config = dict(
    arch='unet',
    crop_scale_min=1,
    task='denoising',
    norm='batchnorm',
    hidden_act='relu',
    blocks_per_level=3,
    adamw_lr_other_params=0.002,
)
Rows from block 14 of a small image denoising model, named by matrix and row number. Rows with one number belong to one channel. Each number is 128 + 32 x the weight over its row's rms, rounded and kept within 0 to 255. All counts start at 0. Numbers have three digits each.
After each channel's rows are labels from the 100 images, of 14976, where the channel reaches its highest value: "top examples" is what is common among them. Only what is clearly more common there than usual is listed. The data: aerial photos of the United States (SatlasPretrain). In brackets: how many of the 100.
# convs1: 3x3 conv (model.decb.1.0.convs.1.weight, 64x64x3x3, each kernel summed), inputs 0-63
# convs2: expand pointwise conv (model.decb.1.0.convs.2.weight, 128x64x1x1, transposed), outputs 0-127

convs1.57:155177094108143131185191164156155136164093136127119107088139173120168135151149153143114183153199154171103146107138142138204075176167104176133146109171133167172172117119115156167138149126147134
convs2.57:092122157105163067119157192137098112146130146108175113122066099119094125178091138104122140148107094154127133112126143154085166183108071179184164148099118134128153120123164196155188146153133135112134167102135118069128105085091083146161065179146155108117125116181105144154127095146161145152121125151116181186126200156103079144174076101162123216131106154136119163095088118105109129179123
top examples: building (78)

convs1.56:130108106158132076134095103103144094083135160130121132149110055087100109090049140058139128094102077142128146135152164083107120154145162125139119130150145151232087132154145174142143131095169109
convs2.56:132172141122093102158091099112149115167132171149146073163078114137123173142144162123111119128157145065140090121107105144105123108154105146110122094128121110130167177100055183089176133103173144135137129175141132171143064122177141182093140077069116105083151089133095156125163090155094136122143150135172179111117107164105170108164197117160065133148099180196092151120168120129183055147152
top examples: building (79)

convs1.11:110116095169100104098041151115119104101120048115132096150102121092052127103173120161055067069083070094139146121122125125078136108132082142121092128110136128131125130124095131132103130110091116
convs2.11:185116127093128162116140147121134197091110143139093144125131086054131109130178118168155157181144120117128118194143091150146110097148128077141145123114157125156150234107077105086101143113196147131171135105128122150097110163125124179084135126107130094096103119132145111087109095138078064082124116153155174120116101101104094137099152082116152042102213188103107128134163120135147068138135
top examples: building (83)

convs1.2:144113109078160124137157138150081130179118147144101205102148090144165106112122109156123114172130141180164126132097146144106160183136135145192125171135175142136124216113159186143074133115125196
convs2.2:122066126150101134132120126113132080114139065127170124098162109172134095171120140117101100151141165154115145131132102178118101122103129078191172144208143106130127103130091174128160163186098104115109148175097101115130158185124060089086119094103117151195091107146135138164105117131181126104205082176178156121111116152133100077067120174169146126154203105117086090142184131138147102101139
top examples: building (78)

convs1.1:120152135109127110110137174105171141184150150115127146074176097100096148135154125098107122153130138140193112136124179151147141195091180088176123124065146135142127096165107182165160152171164206
convs2.1:080154181146170143153155141197150155112119126160131145086143089132126126130126045141116115118153160076123141131100158100194171155104167088139168152109191112148125138117176136119139144183058143106049131097132146097111153093148062166152128135094139180096124156110155174123132072097182148121187124115150106150137107184152083104123108095127113064102124073177136055114148117141160152136109
top examples: building (78)

convs1.24:088127124137195124136102143071231090161140125102070149128120122113127164108158103157144154127200075133137142114140112126191096127170130178113108131146127142081113158104117094143156138109137206
convs2.24:167124078124157190110113194122158132109149147155108093192081147135213075133092147126144132157129153103128129125097044106132146069077137070151086146131153111108186100110129111110126129110053097158024103145147159122137086148151178109134092097156178147072122096135134145114115140090155156117118158139082092126082113090108060104111134118103116124122112163141167138152073116100156141113113
top examples: building (78)

convs1.62:144151148106056107130126137110145132198113153149155122075105205098163144119117156166126159159122188159169118166066130149082154130162109168174196163137141112152149124118130180131174115109106163
convs2.62:124160135134111152140120114115156136146155127125144075138151102114141115129127103120147125141137053117158120149084092113113142127102180149108084113110138077201155085056141122150111059123115143142155080147171128165209102169218084174162161088112125143194106165151113077150091130148098121112151096181122087155107086095182095144124084121072132154095143075107104170132172113108193142092125
top examples: building (78)

convs1.55:091142153084157141091182161131130170169104086133123180099134141125139179120178138123167152137147145140194143087099161182113074081165200148134163159125111147142079139134145153125159158119182174
convs2.55:147128081101112188149087160123166176123117156082103089134147221109128097086161118085153137118099149069117134146177125115141112105106063160167147128130139168095137181140061128107092126091150116117076128109083118129113174090117132141066138154140128115096135128150122062191142175059122145193116122098118130062208167107135120132126114104168160150105161147091128096115141063157127121132087
top examples: building (78)

convs1.34:063112095134107123170072097145112124104132086094150073188111113138109134120108067133152120080112127165135190090143134127083066172115110140085111114063114158130094152081079087097123133135092103
convs2.34:162106089128060075106121095123124091081129149084120107101115115088200112117140123126069126157111141098148149083136126132136156142137129132156158149148131135132230136113110147176069128180138115049116146078130077149092150149103146173125158128160130062168103137178118139070131103095134123127198119170132126074105073124136102130130142167170122111158083162133089136167072141197182100134102
top examples: building (81)

convs1.33:112096112121149114105154112152169130097142079151081119097111135072120137069099089060122093087189110157141093210115143101130108098165106125150176162113130100189102082132090141089167136154108104
convs2.33:138181165137169149140134144182074128135133113139108126084084127117162120127142112116130122166202117157084118153191146166126084128094111120189077133162150097079121149125112137127147148143149166061147145165143156166145131088110094086162087176150158121119133133145078107129111124133089101036146155124130139105143095191049150144188188186122103193125132115166109189139200129127135089127135
top examples: building (78)

convs1.25:150121107138100124133086101080075197091133184119138108141120096152145101198127121109094084135124099079176135092187080146103144149133061109110070137105125095135097170100120139116064098112105149
convs2.25:129166108154143076126170128098109199135094099093107160140121142176068135072098118098190212144100172084077189124111187106118141089107156111091107142117109138139147133139098105158168134173100107179116116084108129118186160110167129083147127159077097142129130132163125077160129120103138112093150124152116156088075148106144093208147092125103094152204115109087115129142100074102087096121155
top examples: building (71)

convs1.37:144110175113147095158143158128141138109144140160153122110150160170091144098148201170126106171128154130076161076103202177161102147140142100173171098093178139156166161130158110168177083169152125
convs2.37:084107116177104076110117106118164121150119124118090055148082170096130207184128178153143139138164055151108165122140084149143172115108074086125138142101127079067125112152136120146123118091097160108096110111141088114094120159092135060173117155139080089095095118095163186082115088144117099110168168121134067129116142124115088168157145074158155088100128108172074093098125117088159126179125
top examples: building (78)

convs1.50:088150095134105079099098065179121082056113130122164147124116150088089155084177185117141098082092103159111126123119128077131137041106082148088114122141106124129089092131133136108089111087131103
convs2.50:126175122092087189115162190105124175197106108129109090161171144055093131186102204125109075159132110172179136130148181095138093114175155122110162106103128163087168150140131125097145121107119154126157150063170177121137132080115121097128233118171108098161144159112117133108116120112133157131122144072146112141122114129056138128140104132088163160166131113168101107135141125160171161158185
top examples: crop field (25)

convs1.39:150203120106146104161114158136104141140135087159121174056112157133123167169167164156158191158130102148166141127151183110095122149125149178105140123128173151235132150114147133123137133130172083
convs2.39:139159129168166099130152071176146163139169141142111070164119128133144165139106144104149127099110218155142158144102119122107091161190127126158119090140133065057188094154122154168150160148123203141134150095159152082109128136106099128177134167119157196167063113107116170170160216144127128118093147146056143165128095140149101102135155120192111123128100130140113159115115115127096124183176
top examples: building (78)

convs1.43:167124141182216104205174110143187111211124137133165088184132134132160101168178155169152144135085085132130107119116147131125138090148159139124123121154134135161156173124147144089101101122156160
convs2.43:139115129152148100064189110113145162162127140121132139152204137100146140134151159114146121085109139114136196115084146072231116121100141131126112114151150150106195131122136128157095163138163130166142109155219083127125185120173111107162152080144128116127136128114123085122144100113118144089096128118162105097152112049096095149110104193095074121095071191147188156177072129147095129143121
top examples: building (78)

convs1.28:141119163098172131147195101150092123155114153143129082110128188095075119150131095149111191136129162136173134155127129145172167131182140146121190137153142071152092078134126121190094149184160180
convs2.28:099123083085127099123147141114140086083186148158102156171118133113113106094097156108119136112168091146159135138181120137121220084150200148101171150117182057170118171181116160164125078136174090192169154154105168090182161125133155153087124133112096107095143106106121119124130154203145168163139176120105064142065097166128098118100122153073134130122117092147145128152139134094141142154174
top examples: building (78)

convs1.8:143113120178170191147129107104125147148133187165126127084113125147141146154092099185112159146148160052154075146171157096134126142146161165138194189148139135131104137142151151174114113113217138
convs2.8:164136094116124119110161061049125123107162094143108248139149146160106103143070145108087089085127132107103201164146084124132149085113077142164046105198157157123126164111154075122123145125079122158074111134134166103128170110098124090082131167124115094104136148098137150149112143190149103157177134092152120181097200144139141154114170143162131150143127094138131133165132143120155154125126
top examples: building (78)

convs1.59:114132140108194141184200122140132089206101170122171168148106104114156158118155104181127146138103119140060149112169080121129155101097127196132131144147131119146111137141118122154080128155212143
convs2.59:100097147107128147137180157073159164073089154135117100109130132098106087142115121140111162037128123100184119111152136159171137094142100157150114150086166203160146115083110060150151100132152152173117131129161132093105133179108137104092124104161163154179164193159147077125182156134089142117173113109150165102093171206162156126115124169148167163149112168122113142111090058119160074161123
top examples: building (78)

convs1.29:128096092163117124137131124081171114080107171115165112155090097092078153092110076121079124077119129170141137087138123099078190082124132027114159125105140128090103137097137175102106158107139158
convs2.29:131099137124179128132032107151151158147094193167176114148192089224175122118208134092154099104181087111079072109162092116087128153108152127119124090115138130140150124143137126086124133192133147095105099202116121146117100161119163161193118127096104169120144116138140098124168137121158156120153149133098147164143111163161079187110075123094113138076110123151120136085116175104123148087114
top examples: building (78)

convs1.10:155116122090149115149115087092093122133116110143144143152121108105144161163190055139152158129160110178122147131105208145106166138126100137112132142140227071165135160073143143097072120159139175
convs2.10:195039151154145118111112138125162186074094156155132119096104138173095172091102094169113128081132109185135146140121108116109119154145151171137160172131163114089085157154077121109036160138093149102107128216150112122075094177099136167120119145111087118068093100093112091175144171140124170171161122127199113117084129144119161142109111111126117115187148151100135135128154104147115110150070
top examples: building (78)

convs1.58:163175162121116150166152121107119117105104156145152180163194150112159150185147101164166149142130138081188146132157137190164087178133156172121065097117194110153087112114118137150155099172128156
convs2.58:152129162122123076167116100129179111090115139103110118125139125135200124132131177119089113170112131162094150087153131092174095124173128149056181161183150134163113115106152121125168156116122161135161142072109140153100056180109129133166099107147107109111140116129158094100107118078159124087052175129071087071147120152067147146123119124096176105076099138052115193172130098157136178150171
top examples: building (78)

convs1.23:111136134166142153097095142174079094114115188120140108145057054167131096137145125093159080143155161127088136137113060131104170115172143115127079115102142035099115124151087088103126127154149144
convs2.23:161116149121133114086120089132141106194179129054119099123118180060128137120103172102160157126090138094079128093152168184129128079134091126122175149193158132092110151133126153113072098120132124116190166141147087139137187165086173156166095142089093132157141120096131149176134172128100107090110216159164177118170097106129110124152113118180105147178182107080157089125151143121138120135194
top examples: building (77)

convs1.49:136121122152135125110110090128097141084134152135159144106063094166114129157166142168085077103202134122099128085150114095082125131087108087174093115154051050132144140136114069137147156103143075
convs2.49:149132119129152133144098075176210150100144113138112111150040136160093145094103127123108123085176165087127062092089136171162122147174117140162123098161078096113109144064130180091163095076132157113094063119111158117157170167137122098181140130102087107154115140120117116125179075097098163154146127163154083106148042112156109083150098102136120144098141145111199138127089127159179112108110
top examples: building (80)

convs1.16:162126110115128112078155120156156086178108059168089122087120127102105151095117098084096163125205158105172099133127191150102110070169114167094134138131114107167116108151141138147175159157173179
convs2.16:117112108171135048131100120110116130093150103123155083104152152103120100123169139098102168130093134146131121173142092154042133156142188113143100112124084084145087139163103136114106149108099114096112167138167096098152097080083134129035136134112144138168105132189140069085124114139087145115108095125085150146173078173142130180179142209085139131115151056174099141173158131183111092148123
top examples: building (78)

convs1.3:104134180139110156182201089094104095159093120117133113138164126114131159096178120165148183132091105117180150119122177158137173194142151146116113103159146167160156151127187178099088124184157118
convs2.3:100122148092138146130063099132132116147199136121165139094142144142072125069106192160085076120172074172120123165109163086143182167142111063095135109155142132142144185144150125100162151137147096150093143086103122135157145131111177118185149109093072137181127190116106151156219165135116125094113101153144081066104133106159105122136105131089136086175107136156091094180157138159168160121163
top examples: building (78)

convs1.26:167121183153180105130160183118102079175145097059137123168137131159120133159106118145080125145106122134138118096154139149129122176108150140179176130149147180101177180152122179116201120159188118
convs2.26:194127121132165147168127196124115072117096139152154134171135085140096150097173085126126118110139177080187087171105151107172147081135123151124178072079117147146084093114084129109093151130165092155130115100112210158083137111133100094096138165109095120095113064149165107161066074109100063087126121143096140145192128148125168163131165142122119082152142097147133102164109162079154120175110
top examples: building (78)

convs1.54:127086111106143082074135104136093139101137068089104059198090149115127133115090078134151169137148097139110101139095164122085104159162120194068132123117169124110150107113111148084154175090076139
convs2.54:130111136125086175132123124173122120083152109151118170163148177142149195115160128177154113145114110127090157118141144160163149072126133086118112111188110152091101128065148178127152147147116161186117071087156107149180106109085161149157086113162063197138130141154112118212110134179183108125114159153139180122146125103125114131095141097107054126165107145140153140046099159181144179116089
top examples: building (78)