From a checkpoint of a small image denoising model.
Model: 2.79M parameters, 48-pixel images, norm batchnorm, activation relu, widths [64, 128, 128, 128].
Training: normuon at rate 0.0092, batches of 128.
Data: trained on aerial photos of the United States (SatlasPretrain), 203450 training examples, 4.7 epochs.
Rows from block 14 of a small image denoising model, named by matrix and row number. Rows with one number belong to one channel. Each number is 200 + 20 x the weight over its row's rms, rounded and kept within 0 to 999. All counts start at 0.
After each channel's rows are labels from the 100 images, of 14976, where the channel reaches its highest value: "lies over" is the class under the peak. Only what is clearly more common there than usual is listed. The data: aerial photos of the United States (SatlasPretrain). In brackets: how many of the 100, against the usual share in percent.
# convs1: 3x3 conv (model.decb.1.0.convs.1.weight, 64x64x3x3, each kernel summed), inputs 0-63
# convs2: expand pointwise conv (model.decb.1.0.convs.2.weight, 128x64x1x1, transposed), outputs 0-127

convs1.30,171,204,176,207,201,194,176,209,171,218,182,183,191,205,228,188,194,179,170,184,203,208,162,186,198,169,201,172,163,177,175,191,197,233,176,234,195,221,210,233,190,207,152,190,186,188,194,189,182,161,208,200,212,178,213,233,187,178,198,206,186,189,197,179
convs2.30,247,220,148,165,187,202,204,214,203,179,208,205,189,214,198,198,192,207,216,187,202,158,197,177,223,213,224,197,178,204,193,205,171,214,208,200,215,262,173,152,180,168,217,205,191,174,173,207,254,238,189,224,214,203,206,219,197,202,210,207,191,201,196,195,201,221,212,218,213,178,243,186,189,204,210,207,230,199,179,200,159,220,222,212,200,213,205,196,186,195,198,207,190,210,172,199,191,178,194,181,162,233,199,175,184,205,223,188,190,212,203,230,178,208,200,209,156,200,183,202,180,222,209,196,189,167,221,196
lies over: crop field (26 vs 6.9)

convs1.14,214,200,214,211,201,179,208,192,203,245,186,193,213,192,214,178,210,199,188,168,165,188,176,195,180,183,219,200,200,171,170,246,181,192,181,227,185,238,206,212,213,217,182,230,194,186,177,194,213,216,189,194,179,150,164,228,180,195,177,193,222,186,185,197
convs2.14,235,205,184,211,181,220,218,173,195,202,175,233,192,191,163,196,205,218,233,205,166,188,191,207,242,221,205,214,215,203,208,197,196,196,211,208,240,241,243,193,239,182,162,203,196,198,218,190,210,213,230,192,196,172,199,149,237,211,197,233,232,178,210,150,187,204,189,197,194,210,189,217,203,218,184,216,221,172,221,201,205,187,225,198,192,206,195,216,183,183,209,197,202,205,221,206,225,188,203,204,188,192,225,199,210,227,208,205,222,227,164,214,199,226,181,213,219,179,180,208,197,214,144,213,210,215,166,193
lies over: crop field (46 vs 6.9)

convs1.41,184,198,208,247,166,198,199,158,222,250,173,191,186,191,189,199,208,187,211,195,167,189,194,225,199,191,213,192,189,197,183,187,208,193,216,232,206,234,180,184,191,198,148,179,185,203,190,168,176,160,190,196,203,182,202,199,191,170,188,191,223,203,199,176
convs2.41,214,198,202,192,193,158,215,238,212,236,210,190,216,186,169,217,198,179,206,203,204,200,194,169,194,179,218,191,184,215,233,211,180,206,217,197,192,223,145,146,188,205,237,180,185,187,198,200,224,171,206,190,225,184,174,198,208,212,198,175,188,220,221,178,172,211,221,183,205,184,157,190,207,214,203,219,184,173,201,204,212,181,168,224,191,185,213,207,205,235,190,186,207,220,205,217,155,200,184,238,227,229,213,169,173,196,198,183,226,168,186,179,222,202,187,202,235,190,192,204,193,184,214,176,198,233,208,178
lies over: crop field (30 vs 6.9)

convs1.20,163,197,206,202,192,212,203,213,193,210,204,201,192,194,247,159,192,203,198,191,190,197,169,206,181,159,215,211,226,187,220,191,240,199,187,214,235,205,173,205,172,177,187,216,174,194,157,202,201,230,204,179,213,179,220,212,183,180,170,168,206,191,168,188
convs2.20,207,242,193,205,174,211,146,241,218,177,229,213,207,185,213,200,219,206,210,230,192,217,204,230,178,220,172,188,215,192,201,201,186,215,202,243,203,205,199,161,232,224,190,193,208,181,215,204,196,207,180,232,196,189,196,189,193,213,207,200,206,212,224,198,189,202,206,217,201,194,210,192,188,187,191,186,184,216,190,189,226,215,199,202,215,188,236,220,192,189,177,223,223,229,226,159,225,225,216,169,192,216,169,216,189,225,183,183,164,201,186,202,217,182,190,199,153,197,176,209,201,183,177,218,200,176,133,163
lies over: crop field (26 vs 6.9)

convs1.53,223,194,215,181,211,168,205,182,204,238,207,204,245,195,168,210,170,194,194,217,218,191,202,198,210,200,228,219,181,197,206,224,204,191,225,186,205,187,232,209,188,206,196,216,202,210,212,181,215,252,206,207,254,191,189,217,180,239,200,239,203,221,224,200
convs2.53,165,199,187,186,174,213,204,196,173,226,193,216,209,178,191,175,175,202,195,185,187,215,177,174,223,189,202,193,231,221,227,170,208,216,180,167,188,214,211,210,189,176,206,211,199,203,207,183,205,186,192,196,217,214,195,193,184,197,200,195,204,180,201,222,221,259,227,195,198,177,164,195,231,214,182,211,230,215,227,202,243,251,242,214,204,193,195,192,179,199,237,210,181,184,202,217,190,185,216,200,204,181,204,208,204,189,203,225,248,218,220,155,192,192,198,189,181,195,225,192,200,212,242,161,163,179,190,168
lies over: building (26 vs 4.4)

convs1.36,197,206,183,207,177,208,186,193,190,220,191,175,210,188,170,185,221,185,195,174,198,176,191,189,152,187,173,190,213,209,159,221,183,221,205,218,195,222,187,208,215,182,172,187,189,188,200,181,199,223,160,172,227,201,157,232,194,186,214,161,199,176,199,168
convs2.36,200,237,204,189,206,193,180,184,206,199,241,164,210,208,205,176,204,179,214,184,190,231,214,217,200,194,179,178,199,217,210,238,161,210,198,187,196,199,192,203,167,235,173,200,176,200,202,143,196,246,181,166,182,216,171,203,221,186,203,167,224,186,196,172,238,230,157,206,185,195,212,213,216,175,194,188,175,201,158,212,214,179,176,204,171,222,193,182,203,205,187,216,196,179,240,201,178,192,200,228,191,188,193,186,199,201,186,176,200,166,183,181,208,188,193,210,181,231,213,199,180,216,181,205,206,225,219,176
lies over: crop field (27 vs 6.9)

convs1.51,201,190,203,191,210,190,171,195,202,216,212,215,194,197,217,168,188,178,187,160,168,205,161,176,191,186,239,171,203,179,144,186,178,239,189,201,198,187,180,195,202,211,178,201,173,200,217,168,195,207,177,171,199,202,205,221,187,193,169,201,230,214,176,213
convs2.51,179,183,214,183,212,204,199,211,211,230,196,200,171,175,206,217,181,208,162,213,189,176,227,199,206,193,193,237,197,192,175,209,190,201,175,240,206,204,179,218,168,223,159,235,194,206,207,234,177,204,170,163,169,224,220,226,206,170,198,214,171,181,232,177,211,215,207,194,213,206,202,193,167,159,207,202,206,175,194,187,215,231,200,189,212,206,190,222,174,225,209,235,185,164,188,209,194,195,214,188,198,158,175,200,164,184,207,153,172,217,167,192,188,202,205,177,225,214,206,209,206,195,201,203,215,217,205,169
lies over: crop field (33 vs 6.9)

convs1.19,207,191,220,197,192,170,179,208,186,176,195,215,230,218,208,165,206,163,209,216,174,167,204,168,169,185,183,186,214,180,210,191,233,185,188,205,172,206,195,186,193,221,200,184,167,179,186,200,199,194,202,177,184,194,167,247,219,193,210,182,218,153,187,183
convs2.19,178,186,226,196,186,200,225,204,167,205,194,206,200,236,225,158,187,199,195,192,209,207,200,145,196,222,228,198,203,224,211,182,172,231,223,236,186,190,184,167,166,195,188,221,210,206,239,202,194,218,178,229,213,161,232,193,181,181,195,181,207,209,212,185,226,186,232,196,175,198,228,231,174,194,220,229,177,156,197,182,229,208,199,203,199,168,197,221,174,178,224,216,219,195,185,192,227,205,180,229,210,197,176,188,216,203,195,192,205,200,152,188,169,214,183,227,211,186,209,224,184,198,204,181,200,191,193,206
lies over: building (36 vs 4.4)

convs1.48,218,209,204,172,202,163,201,245,179,198,212,205,224,215,160,222,207,206,187,207,208,187,231,226,209,220,226,210,207,227,207,186,191,158,206,192,204,210,221,209,172,207,206,233,202,224,190,226,198,200,224,229,184,176,248,188,220,224,182,202,197,230,193,204
convs2.48,216,224,216,244,193,206,186,207,212,212,179,192,244,192,185,204,188,190,194,203,229,186,209,203,221,227,196,186,194,191,215,189,204,209,173,189,238,214,186,204,173,169,194,202,216,148,174,232,182,208,179,192,217,206,214,228,193,155,157,206,251,199,206,204,200,212,195,218,190,187,192,238,172,194,199,188,194,186,196,191,199,160,211,162,212,197,199,210,216,219,192,212,193,184,210,211,214,182,205,225,243,178,208,209,213,191,242,163,223,161,202,168,203,198,203,233,236,175,197,180,199,200,226,184,198,211,221,181
lies over: building (30 vs 4.4)

convs1.7,196,204,225,187,216,235,184,227,213,195,230,214,166,196,251,216,217,233,202,211,183,197,215,233,212,204,167,208,212,245,196,203,187,191,207,200,161,216,190,201,190,209,234,194,223,220,216,218,213,159,191,183,196,196,188,189,198,182,219,219,203,229,181,226
convs2.7,202,207,205,155,202,229,183,204,170,192,188,183,236,179,206,191,199,186,183,194,230,195,200,178,204,182,185,200,208,213,205,209,200,228,157,190,157,185,198,188,178,198,216,209,191,184,181,177,201,184,171,222,165,202,211,187,207,245,215,219,205,234,189,212,206,227,159,241,186,200,189,196,202,210,216,255,194,218,211,189,195,210,214,186,234,219,206,186,162,167,179,204,196,236,222,214,198,221,153,154,190,223,164,177,179,183,173,210,188,191,209,217,197,198,213,220,189,189,188,201,204,191,227,208,217,193,191,221
lies over: building (30 vs 4.4)

convs1.12,219,196,193,241,178,175,184,164,188,235,205,199,194,193,168,188,219,217,210,198,213,217,204,192,191,187,181,203,165,205,207,186,199,174,211,217,187,223,171,198,189,201,159,157,181,198,192,173,172,170,176,182,233,201,220,193,194,205,194,166,208,186,159,192
convs2.12,227,226,164,182,205,205,192,195,201,187,180,205,184,189,218,218,193,173,189,217,161,201,190,169,212,190,198,193,207,192,192,168,176,221,190,189,196,215,185,212,238,177,178,236,216,177,216,207,202,214,206,164,198,181,158,215,205,192,215,215,203,218,183,228,206,177,192,218,184,183,245,216,201,181,235,226,194,234,225,214,173,184,204,199,214,204,219,203,196,223,210,178,181,156,202,201,213,210,204,226,191,202,227,219,219,205,149,196,192,171,209,220,182,183,195,235,194,212,211,208,239,245,235,232,191,194,225,182
lies over: crop field (31 vs 6.9)

convs1.46,187,176,187,212,203,206,186,180,191,183,178,229,202,212,223,208,176,174,212,184,180,168,163,192,190,216,192,205,217,178,210,198,219,163,186,197,228,211,191,218,185,202,216,195,166,228,166,184,194,170,186,172,203,191,233,176,180,212,145,172,192,194,184,191
convs2.46,179,161,216,202,205,164,195,214,196,186,199,196,228,190,218,203,199,223,234,222,229,191,174,206,191,206,215,208,221,211,238,183,207,193,234,220,180,201,203,222,190,216,203,226,217,221,196,237,223,186,207,230,216,175,184,186,209,187,207,202,188,193,213,223,213,213,201,180,201,177,185,189,199,201,194,220,173,170,133,169,222,199,240,188,168,217,165,198,246,199,178,213,154,185,221,204,186,173,203,195,197,215,187,209,190,201,201,215,188,226,195,201,198,182,223,177,245,225,171,180,201,189,226,198,196,195,180,236
lies over: crop field (30 vs 6.9)

convs1.6,183,187,193,239,175,173,201,197,179,202,219,220,187,203,192,148,194,192,227,169,169,191,182,196,186,219,216,170,201,177,172,210,157,219,221,221,187,197,176,209,184,173,192,196,192,175,205,191,204,176,180,179,176,193,212,178,225,188,168,196,169,190,181,201
convs2.6,237,210,237,226,194,204,164,209,194,209,208,215,201,172,199,186,229,227,219,169,177,223,209,215,211,221,191,189,231,192,180,207,241,200,230,154,192,195,212,228,204,189,206,197,179,218,218,184,199,236,235,200,180,186,170,203,202,204,202,192,208,189,173,175,208,204,201,178,257,188,211,194,203,213,181,190,175,194,183,184,214,220,162,213,214,202,186,179,206,180,207,191,211,183,222,206,194,190,233,195,181,196,214,189,222,216,194,199,164,221,185,216,173,214,214,213,228,175,258,190,204,198,212,166,197,196,158,171
lies over: crop field (44 vs 6.9)

convs1.32,213,201,215,181,217,189,207,202,205,180,215,182,222,208,186,196,148,197,237,166,180,179,193,221,205,223,179,207,159,225,193,198,187,204,181,208,187,159,200,194,198,159,234,202,238,240,202,220,215,194,233,188,223,192,219,213,202,213,206,222,179,211,201,192
convs2.32,197,202,202,181,190,167,184,198,215,143,233,209,231,201,216,196,215,191,228,196,193,215,167,220,200,193,195,208,202,199,224,148,196,198,213,179,211,182,191,228,159,193,204,193,188,208,205,211,211,204,231,201,199,159,168,191,190,194,194,201,153,177,173,189,184,204,209,257,210,189,249,199,190,212,232,193,206,191,202,175,242,194,190,206,189,191,203,208,204,199,156,213,203,195,214,179,178,165,207,239,225,183,217,202,173,209,193,212,196,216,167,203,214,232,168,214,210,176,189,203,194,210,193,199,235,212,180,203
lies over: building (27 vs 4.4)

convs1.4,193,191,198,211,201,209,224,192,179,210,212,227,204,203,244,220,172,177,209,195,172,204,168,203,173,199,206,193,235,162,188,225,191,176,177,206,216,192,173,195,160,202,204,189,187,168,173,170,196,181,193,190,192,197,217,214,221,233,181,150,202,184,204,229
convs2.4,205,233,203,190,200,184,207,191,217,224,216,179,177,241,186,219,202,223,203,200,190,209,204,208,203,213,166,207,152,176,202,207,234,169,164,205,168,212,194,203,178,186,223,184,204,174,201,174,174,214,196,192,182,201,206,202,180,197,197,162,191,223,201,217,187,122,199,191,203,195,222,192,202,177,220,175,203,163,209,225,216,186,204,201,192,194,226,183,193,231,208,183,221,229,170,221,202,216,212,184,178,210,196,198,212,199,204,200,236,159,215,210,178,228,178,183,223,229,205,190,202,210,186,229,186,244,229,198
lies over: crop field (51 vs 6.9)